From a checkpoint of a small autoregressive pixel model: layers 8, 194171 training examples.
Rows from block 2 of a small autoregressive pixel model, named by matrix and row number. Rows with one number belong to one neuron. Each number is 500 + 25 x the weight over its row's rms, rounded and kept within 0 to 999. All counts start at 0. Numbers have three digits each. After the name is the row's rms in percent of the matrix's.
After each neuron's rows are labels from the 100 images, of 14976, where the neuron reaches its highest value: "strongest on" is what is common among them. Only what is clearly more common there than usual is listed. The data: microscope photos of single blood and bone marrow cells. In brackets: how many of the 100, against the usual share in percent.
# fc1: MLP up (model.blocks.2.mlp.fc1.weight, 768x128), inputs 0-127
# fc2: MLP down (model.blocks.2.mlp.fc2.weight, 128x768, transposed), outputs 0-127

fc1.421 093:473519500468529538511515477488475528542543509484516477533495496504489552511561479522487495465481529503548538531552513476479510518494438480507527464527518498460504463518491515491451474458461529507501507469505474511527528516500547500518514543488501505478508509538503507505517495561486472490488516470498521491481468458501509497519490469473462486495521486528480501500503555513494490490502
fc2.421 100:523495519462459459457532497482502505501518489524472537479460498489497444542492515470503502479508559497482462531518502461496524510509520515493523485518487503516459486481506501513505526493472489493511477462519512468512495521521516474456476432508537511466492513445475471473480539466499515470531490513552455539487531497515505524473518497516527506502505449465504506485505529474484475481484
strongest on: cell type: promyelocyte (26 vs 6.4)

fc1.518 141:481506507539438485519516510531554501512502508454508517462496493480535530548520542458507480489510478481477527485512501470500511471518523494500571509527499458482485489454490496492547448515500497479490503490504510483480505455542517528534511511484541492494520532526497511476472495514466503460521507479527504480502509489487530487504524460489469510470484513551533466532532486544513493519523
fc2.518 169:502555546509522471506492540524524477473524476507482511490551492490521509520526532479515543485504498496491486442475466511454525539543480526487548509524525478458499475478476516544556495506528539511491519543475495476468479453500540483479510553506545496482487513512520522502492505513483486503527511516493460512528470528498521483502544478493487492497500516547528493522495520518516485513516
strongest on: cell type: lymphocyte (47 vs 15.3)

fc1.636 107:519505468519447462523501512538536500479476492468533500486431483489537521534532545492480501474505462486450532506505493502488490477526473476498521510516486445479492496444513485511557467506495547449479518496499500486520467492517510524507468502474507498487527556513471489531474479494471511498511504511533502444529500486478494495494537464478484501480490505525495492501530502551520523518511
fc2.636 133:511523538482477532504506496488527480524550463484468488432517508487491506513517492460498502527503518523478493489514490528474568463497477542497566505483507529520505491474479476474484499530489478526505494546474484449467484480519533519466540546538538469489513473496516501487485515523472497455493516511487470486499498513497526485497546501481461451510514511537531514506484491525504471479526
strongest on: cell type: lymphocyte (48 vs 15.3)

fc1.272 104:507567524492497467442508508501502523491476480547502491498513492468507499503499522553486501485483497480529531491497508537506472558484503477506509509524483499463491510510529468505502477500490539504475491467513467483467516532495501508498501498503469520500456537510472470488491516493516499531468504515480543504514484528534488540490479535450487484474580536531493545499458448546475502483480
fc2.272 097:463471479535532512531516472485501477508501486465498506460516516535504508463457498513483503490523499540495479489554485455480522467545490480475495514465547533530532498483467488506479555495524473474516522501491511486474518475450527492507500474485502458510512487523481522536456500458471532497545503473518501539502472493492486510516493472544516506497439465478510474535515524462514511501491
strongest on: cell type: segmented neutrophil (41 vs 20)

fc1.9 103:540505514503471506494534497511503562500469497528509512497463488493478531505505501517535514482493506531486474476509473525516514484522470524524513542506477525466476502454542517466500496458499515490479478510480533529542453437495444475513513505465517452475537510516487509518478459549481507505495544505507526490476480510488498444484470495459514482478542477503492498529537498510528526524521
fc2.9 087:505522471480513528506485531495522420499533495477484508524540511487514488509488488479492496503487504472547504512537490505477510478492527482422515482501506518495519476512510478522478485524494475488512520506545474424519528483498543477507483560526463525511498467518524517509481494478530505462524460507513482549512477484540532524493487458517517517528514481510546486457486523500479478525492
strongest on: cell type: artefact (25 vs 9.8)

fc1.226 087:474470498471470490474530496557505512492510569496518495544491540502464550470456514537496494455513502464494535520514542485550542502507494495485489512488488448491488483472526501538491496486491484503526522455463533482496523494486513470520530494514492485511521485499516539478532449519478514513531507496498510458544528526530481542492479501457509508489519517519482507511506487522487513499441
fc2.226 100:504491517509517500513506490476479472486489503519486474489505500490564502526497515481482485496498505512529484484503511489515516480470525446529487474497516539475513469496506469507555481488537540511453500516553524513462459520503496494454488512492531471505438494483463534564476525513488508473528466525516522534534453513512512503466495486560535451497484486517523508519480480546499477491511
strongest on: cell type: blast (28 vs 6.1)

fc1.677 091:497520475507497483515501502489513489486479462518514486485497430474510490461516501486497466489542501472535509523489487511498487545502533500491535505505508492530506486464522480499507472502491504531472477510453519482515515470551502495467457517502497512475530448488517514522495522521512520499541459525465498529495539483449501483427474493443480516525527482531479537499472451479497535485453
fc2.677 099:464524524553484519542503503492499507502475516510516481547514546494523503522515466520516475518454527542498499510460524514531543470504482484521505472495534550491528484506479522513499500511483490454477540442495516516443507529513504487501539503518516512516434517458531499479536501467487524504515533464491526509482499535529495510530517462515528518514504539455530485512486519475472503516494
strongest on: cell type: segmented neutrophil (40 vs 20)

fc1.571 094:511502479476491521462503558496487463502481524479431522540475495496528464514492457518477508510511497499506507468502473534471512540507507528443493490501475529508527510472483437509513469503513507538554515458464521464479489500516500462527481503503449514487531531523482487511534478484500465549497514483519512482512531463499476537513493508466541515511527500482485494481489501499471552509485
fc2.571 084:494523510513504435534488467482524538505492513507515511483561500508493524485493506527542496506515485463506497535471499458534486478497508470566481464491489537499471497521512556489519520511494490449464502519507492496521514496491480500488509471487528525519501490496503514451422479483515494476524498499473481528471495553548528487515488509531490483498485481500521507554522491521490437468506
strongest on: cell type: erythroblast (33 vs 14.3)

fc1.201 095:477476472539476541505492512540500505451535556449465470515506547485509525471511494476520508463492496499528486492486503507513483464500509494484490532507514488505495488556513478492536505503459515563481488536458490502531514493461494537488520518509529530511476500479500487488498479489478498510487520501497484529493516558460466476523515486507498501509495494474484461459510565470486483467438
fc2.201 094:509515529482508488519530499470476466508478490528479547459451457518488488477522523523477455502516448524476486502512522494488509502482531498530497470487499478498508468455498492482494522471527521466516485500542516527489497489526522462501494531505471465489474556503450513519488520511494488447500451476491483537534480456522499554475472518504493512492503452513460523513518439496523499482496
strongest on: cell type: artefact (32 vs 9.8)

fc1.623 094:495505477536533524528475478514505462504495511495510507559508566481522496479497501455498486528502520505542486452488562510503562465485480488507528479488474538459489504518501502516476457489486492508486511520494524501543547498492523484464527527479493478490463464520512556513528463516536484488481484478469480550465466525487495516545492477533511472501508508500536497521488501494497471483507
fc2.623 092:533516523493485547525521519537506495492531542476504479481524479535493491530502499513479503500556482461513452540501537508510483509528488477507465544492497493483509501491478527470470481504495510487458473515507504522488465539480473535459520532508484502492504518472493489488500468504507460545482451553543497485496545522480508452506468501527531538472469503521513536509450447486487493505489
strongest on: cell type: proerythroblast (31 vs 1.5)

fc1.299 092:466522506477440517517521502520494476480493456501549475461484492487507503463478503522471537512492490496512471521469458489485492516536453521473484498494494513530558490525523479498511488516514534518470475519514525448464508549527459528540531514505486552485493517495524477519520509544496492511515485532505471484526535482522534498523518519480489493513522506530519533442502476534485532504471
fc2.299 091:529476514516532506501508496479511489523480491483482544519542506482511494519481509509530472507476503531492506511530540523490480517468541503532530506478496540506488499506510476512529507464475491500524548450452467552493470442489520481514513531502479501483520485500459502508543554501457492489480563494482533510459502527524505497498461489519488465488481521484506543502492537440501451487506
strongest on: cell type: segmented neutrophil (49 vs 20)

fc1.483 094:482530517555455491511528492473483500525487525482482533481526501487516533489516536539531503513522489457483499522484482520530509476496474489467517456466516482469567484523553493506512485509527476508487529455489541486502486488503505521457483480446484476458469467489506519496474484465497483517517465546464497484492500481540496504511454496515463538500483481471498530466480508497490508452514
fc2.483 101:523458503444532538464498515528514513521516487503497484513502492496479448479478465486467476489486535478528562487491472483492486508530503504546531490532470539557529506474463487487476524505493490503535466516540445491461539504498518509483539524484509494523519520525481482523469496513526506540483472479501505493517476523510543513507526517520517500472549546491455492479521484471501482498522
strongest on: cell type: erythroblast (33 vs 14.3)

fc1.149 099:490495519504482527475525491518471520476506558510480493472463486448503471492532480501496478480512482527483521500496491502501474526534490480461517452537491495529489514455501497516488520500577470460528530458538484509494486494505461478536514523512533524520520504456542507502463521514477478491481523500533529526507533498463507488500451545519469481519479560508489512500534529505495487532482
fc2.149 104:536500501499498462470501512465495468485515494543493552536574485530541493497465492530513500494564497486501485491515535494534559492483513484517492509482490509491512470547488513508523486476457480482487502517480500473469543487526525479496535510483463502507522479473505522528502507495522483469463478511522504491474471498494522512500529498510534528497486487497500491488438408507500514537522
strongest on: cell type: erythroblast (33 vs 14.3)

fc1.241 096:476496470494473499496500534483479483486522534484503523489505492491504496510483495509474503476496503485523471502516509507544503506554517506472511532476544501520520537537538452507534462503520445495546483521493517500532496520516531479529472524524483480552486453484518552452504489483515535520551528535500542453501478508511458533539507487491531518475521479506516532468548508484489518515474
fc2.241 110:493510473515541513509499458514537533506517528487518474493482495477465489535532518452491510506545490500489503521521464531486494504556514496475453572489519483516499482480504512463495514512531542538474521472517497544487470512474444523461501532485461508490503552504471486482492523504489502529475521546492494488515518493470505482475467489503547485505489489478532486484526549520502448485512
strongest on: cell type: blast (34 vs 6.1)

fc1.116 111:519527476502488531494477506526493512511477487518470462489470487495521531479484511482513490510520461525496513491527469552463496493486467486487543490558524543525527469509516552500462462514507490496484495445509455491500450511478509477515501506458533553553531490532513483514479502529491505508463510498507467517497525477491488513521496486471496471535466500551446493485480492555490497471503
fc2.116 110:515532488500491518484485488452506522503560520530512512512496530461531446549486450509522503514502485496479526523499468502545490525523524530487473489487482439545464455473518445504505555540479483470498520492528527485493521505506537537497495495507522515509494535495534460479519509471486477485527473466492468531533490461505490481489495492501509500498519484465510447471504486487480503497527
strongest on: cell type: promyelocyte (38 vs 6.4)

fc1.637 111:480525487503528488475486484471517506485490494516532498528479513474538472505434522537531449510509497478499493510503536507502476472534474531536469507509495479514491460455472546430558503484510472483523460501491490508499534475488529486562481476536491513509553474495451493506472497523467500509487491520477497521471521489477510497500524492462481509495487527482501432487512507505517513468501
fc2.637 128:483476482523487486490516487539521481492495504474514509493516526509477488566529496511499554478507515515495477488490471494430489494479487500459500544488490472501552544517514510484482528514505504556516508492517532470538486532489488489488443440506494497523467549515511484485452503498534534494504497485517504517506469523487509530480496492542499478513526454489515524465499527473504432497461
strongest on: cell type: lymphocyte (38 vs 15.3)

fc1.667 099:515516455471540466498506471469509517491526487521508500525554530477517485517489536540514489511528525518479513443488538506444494516489483505515495490519511491496501436496468517502544474481514465511481522519408504502524480498535487492510486488492494507495489519492454448518523527539488502517520491455465482493500502480523516496522499489513516486473521489511476555480520543520548485499488
fc2.667 114:481512539563503459524471520522483490511449506475503490478500471487499476502514510455526494502469461537489501464495506487512501508505505477481511529513520477511473515526499486504473523494458518478519519448493493473474504438510523534486466533513493540511506521550533513485485494518518462506509513536527424539513521524481516480464514496480450494501502518499541519502499462489538552490486
strongest on: cell type: segmented neutrophil (48 vs 20)

fc1.215 100:455533504506517525489503495488516474487517505523479522501509502494499501562510547493546471468513473519488502471528521532529445517522461498510445527525473457508518481488537476504509489502495462508477501503483478497504490559472479509514506542462505511487452533509489523464446533510472525488491528473489480456491472460491473490488459493451502516537514529499506531497450506499507472519498
fc2.215 098:531519513513497503508444497493455547487467529511551537473548514537479503465491520517494496481506524507479515521521458493483533463472511504494529476476527533466500517486501532490523480515536564485495488477497497504515532450531525520517498465544490486502527503483506448523552480490531480488526492506510533551526515509514527516495534527508504534463529478503510490520544492532518484507495
strongest on: cell type: lymphocyte (34 vs 15.3)

fc1.684 119:497489475466520469499506453518493523497533463533470513503457494475458451510435478497489481464468458515507492498535490544490507517464510485467508520522522482489494496503532522504521483483485507493502470556470465468489465468518527477540497542452530548472467480479535494528470509516496481467477470493495486493521524467455466519490512515508497489469520510474491486504490478476541499472503
fc2.684 124:515529496480533476532477520560500526508437497521462468513493537529526473524484484505477518464513474504523513499470541499538518516500520441515523511532465447491507468482495513497500467475498498506491493515530507492508522490528530508514508487494473516467496522421504496519477467470538500498509470516515488520484559489499496440496492517512499490486477529483497523499444452491513519491534
strongest on: cell type: eosinophil (73 vs 4.2)

fc1.104 095:495472545513504491527527493462493526535545489462510474491483483507486490471530515505461487503513496508477507500499512476485488531548538485516526472478530491491535440472530501493496513462471493497525501486525467509503502552508479488495502546545499507537503520477497521471484509496516442511488529499488516508444514458477488504533468475498506502537531448507534434456509515498543509513536
fc2.104 108:516541468496521509505490502479510485511454490486464581488492514521529528524524523498531518462537519510504529522523515457510428516464484550502508483517480512518482531486501501483523519458497504499487473508541524443541546495524531531501468452494514496485519505511498496487507518517518540519525511497519493520496497505553516506462523517469508534503494503494480565528459502496496508484513
strongest on: cell type: erythroblast (44 vs 14.3)

fc1.23 096:503458519546547476471496468474511515467465492469514475515477472482496540535483507511499500530479528436498513493522533518533521480473530543489510523484505508507533482514496510488492521490478498557513505542530465506513503504508488485427513491495511479521483516484501499486514484541472491485483478484499520518492510536493460521564486496574483497490481490493527524487506487481530488532564
fc2.23 092:529548503468492486498543524508483496518503491508520530499504505500504517511483500483532484440502485555507530508539525505482504503447510476478490521561485526498524527521538502474476497448520538489514499478495514533540502487479532523475483498518523533437481515526496447512509547508481496514512473505502443473503517463488506491489487483517525505528498517490489546496475525494493460463436
strongest on: cell type: segmented neutrophil (46 vs 20); smear: peripheral blood (44 vs 16.2)

fc1.310 087:535539557511478485510532467481527514499478500480485519465474532487492497487463535472498487500471477478467552481445502491494487505497461502535467509504515498487497526498513507522495466514477498455444502506468506476525494476522543510517487515505522515495477490484509473497448508477524511475515494504512499495464522459516536552511434505509524528483525505520467496559489475537546472473518
fc2.310 086:492472501479541536480510512519508507491495478526492481487526472558507543463548494513473509525480514500478501464509496508516509516542520496468491497528545474521522485528475461512517530476547528507527537506505476482486524506480529481538486504503467476485492526496519494572533507477480464498514504497496511491469485526453484501465551479558465520532493518479530525518452507525482466525493
strongest on: cell type: artefact (31 vs 9.8)

fc1.124 087:473474437554471461478508510542491522496516496486485497495501551470488520475534491458466468542462531510493494491532539447536500530496549500497485533527506468486479501519490473532518502493486536482483480506500492527480501540454524500478516495468503527539498480501489484514459473530503510545484542497491485501475480452503503477497504559511498505481503494473481452499517509532522481522488
fc2.124 110:467487468445501484491492526470492530522546467545518516487511463515547517475499512548490489484504513554448510486479506485467504456511500526481501480462499528506506532505461495470513491512510458515472469487536484515496505528507474506545507488518507436521496487502530515532437515495475512478508520477533480468508509483510487534533503484496557515519502483529518499500498542518461521520530
strongest on: cell type: lymphocyte (41 vs 15.3)

fc1.108 084:516507500512471469480526446500511495523491527473546476505500507488531529500489540504553529482453483499506490495520504467507521528508482517481506514473502446550498540481471462477527487520474514472478479540509517467546502484490520483525485530492490548531456489550497526490516462488522513514533460482511522489503485522493495502477549517491476499467519507556467533525512486525468489546518
fc2.108 087:503481478488525545523496500547476481517486465494494522507427499501495533468485455534490477482494524504465534484492490525513508484516499516517474497512492553522508451515529550514498563450486484538529538518502486483500515482518478499513516488482524474508535555471537450543481526479520516530507499522500479483495540525466496507506470521495476471552487531510512498505504516524524514500527
strongest on: cell type: segmented neutrophil (40 vs 20)

fc1.365 103:554507527477500574512499561547525515455487513520530457504473464518519506510518507500493513486499511493500472501510541503499470495465507541496472487508523546481481501518476527484483499523515489498456467461491537480508499515464462459477468458476540489512526489532508490507546517480468520509511508500514472496513487524504499431503539509476543489492508515451478518497527495504512525499474
fc2.365 097:439506449521507460490533451474469478548499507486492536470482502486479495511502494491482481483522504496488517544499457501487568506503509477534524514519477505509561475474534488544517510478453504534565501500498472512482493463519492544510516532520491489494485499515494524522501523503504499481492496539494536505489474495480531550478514479484483511474459502532478517537476460470518479476505
strongest on: smear: peripheral blood (63 vs 16.2); cell type: segmented neutrophil (45 vs 20)

fc1.260 103:483488508489515489516504549560507493490510457512501545526483465499500518536526496508519510473477492495512479555554527461451477520441500524517484512491481432526529497473502508527543524492504498546499492510501503505538442480482540487471456494483506485516541501518514491454488480542517489467538478484496461496488478465511513491486487499473521505503472508534495494488503474524529479501472
fc2.260 089:496488504501479493482531454492520517510470537504529507473508506545522505496511524502460510533471481514485514470537485529533485472531528493495482495499506493484576461525487511476509499458544539450477508503475484484459500527469467487482572504496486547467466525529450524516516470478493515529448490516549521478512499515476495516514500489536505527501481520496546501511492494494492490466509
strongest on: cell type: promyelocyte (30 vs 6.4)

fc1.699 094:463486494544518505509481476486492544493476470503511528515483527471474508496479460476506450487500460469514467527525496493541498489495482484506530499478533493479488523509532497527457466447535525455491514525481488503496500495511496488553536557525531538521520503501510484518442506510521484520505494522518535517467557520507521545515499495511547466487517450480505517503553494497502473476508
fc2.699 095:463500560518490490525547490450496490485549505510480462473516496527511503490486530489524507537522465512513520476510524508490500468463459510555502491523498482530507470505561479530482515563501523531528528513506483501469539491500517556499490488482465512469484515504516453492459540518451544484517510506477509476509503518494473462505519510522476517477486481480522519519469504508511510543490
strongest on: cell type: myeloblast (25 vs 1.9)

fc1.348 100:484492461513466481502483477501500489541460503539582498554491462524519495533487531486467474438528476543508485478492517482497484503520523521529508473535510482461516476445519514516504484515498443502483520497524508498508521470501500466497477532495526488483492489526529446496539544511480490537484544491457500530498490513501527518516519506527503504508515512494493515486510549504491508546472
fc2.348 101:507500525516525552517533476539494457485536458485489519490503526511457499449484454514523515528447477492513503525502499505489501506504482475517450499491458489537522463537488506504485509549504537465528481528468490502462515567476492527514513454490481520500496497463522488523506529545489503506527469501477499502507511462528497514489524490504445505511465515516456518490477478493535486464477
strongest on: cell type: promyelocyte (30 vs 6.4)

fc1.125 102:516539485508509531489506488511443475504492490505467518517511504470496434539485473509516531500438442502483545480497478491508503497509519529496506492497533431505518505497534472512474518508467497472482505502518463483482532493468495475524516498555540519526486456486508491491528513517464502515504540489493532515525527537485496503465490527542503513532477470484543499491492475513449460484469
fc2.125 089:496449520475481483495495454498523492508501514486510458478495488541519528452512540478535454510577536496522495487520506523525501510466468448492474463504457573552493476508496504490531446469490502512502503504509479528465509494513504535502506494459474519516499527501515513475466531504534481465479489521510468480513485476476533523478503498484473492513508524515521511514525491475518510527538
strongest on: smear: peripheral blood (50 vs 16.2)

fc1.237 091:482480517531484522501532527475531474477521486482523497534498511522521475468481480493488523488529472566512454486519537516497484498499483496527474458452499491501480492487543513471474490495546453467547503482507495552494485489514485494495510486480505485471497481491473531496494529473517490482448519443491489521502479498476475572470518515519451482506490470502505450480477511486552515470522
fc2.237 096:498486485510501507504481484531503470443528484460454489511493532480456534466502515495530501486480498480463537533487463493482545471487462513485527499484468507506481469511484530533518536470496503500503491532479500505491504466418506466532493469512505470478524543518477470494463485521490503533518505456482539498504473522507529471527441482467507486533486487488468511449517521515520488521489
strongest on: cell type: blast (26 vs 6.1)

fc1.692 108:484598531517497520493494530517506504566504519481517496542490524498522497471499526512484485467518520495541505482518545483487512466489457463499457517463489449487511503513476483536485488533520500498498510511553515556476551513511477491488462483516469477526538512499534518516517486508503529545499496514448523495522500514487526496522515519522521501529492526523467494463522500520508514489505
fc2.692 101:484457509511488486541526479516521505496540465512524511455557502508457471536493459447507519502448482525470510522505478501503481504546525480506524488487505560511502505453472487461496516526501497450500551489504460449535507505489531498509510508479496532501520495510481485478466528487494467481527511509522541529494493507540473465500497470495451509493521509492480542543499497462492489492480
strongest on: cell type: plasma cell (25 vs 3.6)

fc1.309 125:470520469463515505502439496498448507465445519483483499457534512505447506478509508511537510523476487489487474489472529507501472536505494499475508503498492506523514465479482533506488488457548499486508474524461514537523506524512506537540526532498497527507509507513487512522471498458450479488485501463535481462540440509472520513496461498460494504505508471486515476508461559509497488509533
fc2.309 090:524475529533482495473539484488524521503552481525513496559497497509547522523486480501459497469529534529504533513525469516497544463476512511501520512479504481518502503513480514448548486527495506520473509477517500497482473493515496498476494459480529473471463493511488471471519494529561517501510514550505501523451531470535445457499506493519470480513493534522494519495534488521491495471447
strongest on: cell type: lymphocyte (38 vs 15.3)

fc1.592 099:538485514505482504509492507499467480487507510556530506504487496494544484491502512471502504484530481511506490507496466487445510544495483520510505485510530516468492496462468520529519476458487561482512505483504499537484508550525483442444487534499569501505478485476469506544507532456498479522473544526516474491480503483508492478488492478523495528542480465520550490479481484462519463481527
fc2.592 128:512506467538503525469502453490520528556468506457497486496454468499455499508473497515498474481481492502487512547535497521538502526513533504495490507439483471485501489517520473493495466495458476522469532511475516485558495494504512526520474529519472512483528543545530526485492482509510498466513453496510507489472513511518461545514525501439481511453483463490522482498529478480500520506468
strongest on: cell type: segmented neutrophil (42 vs 20)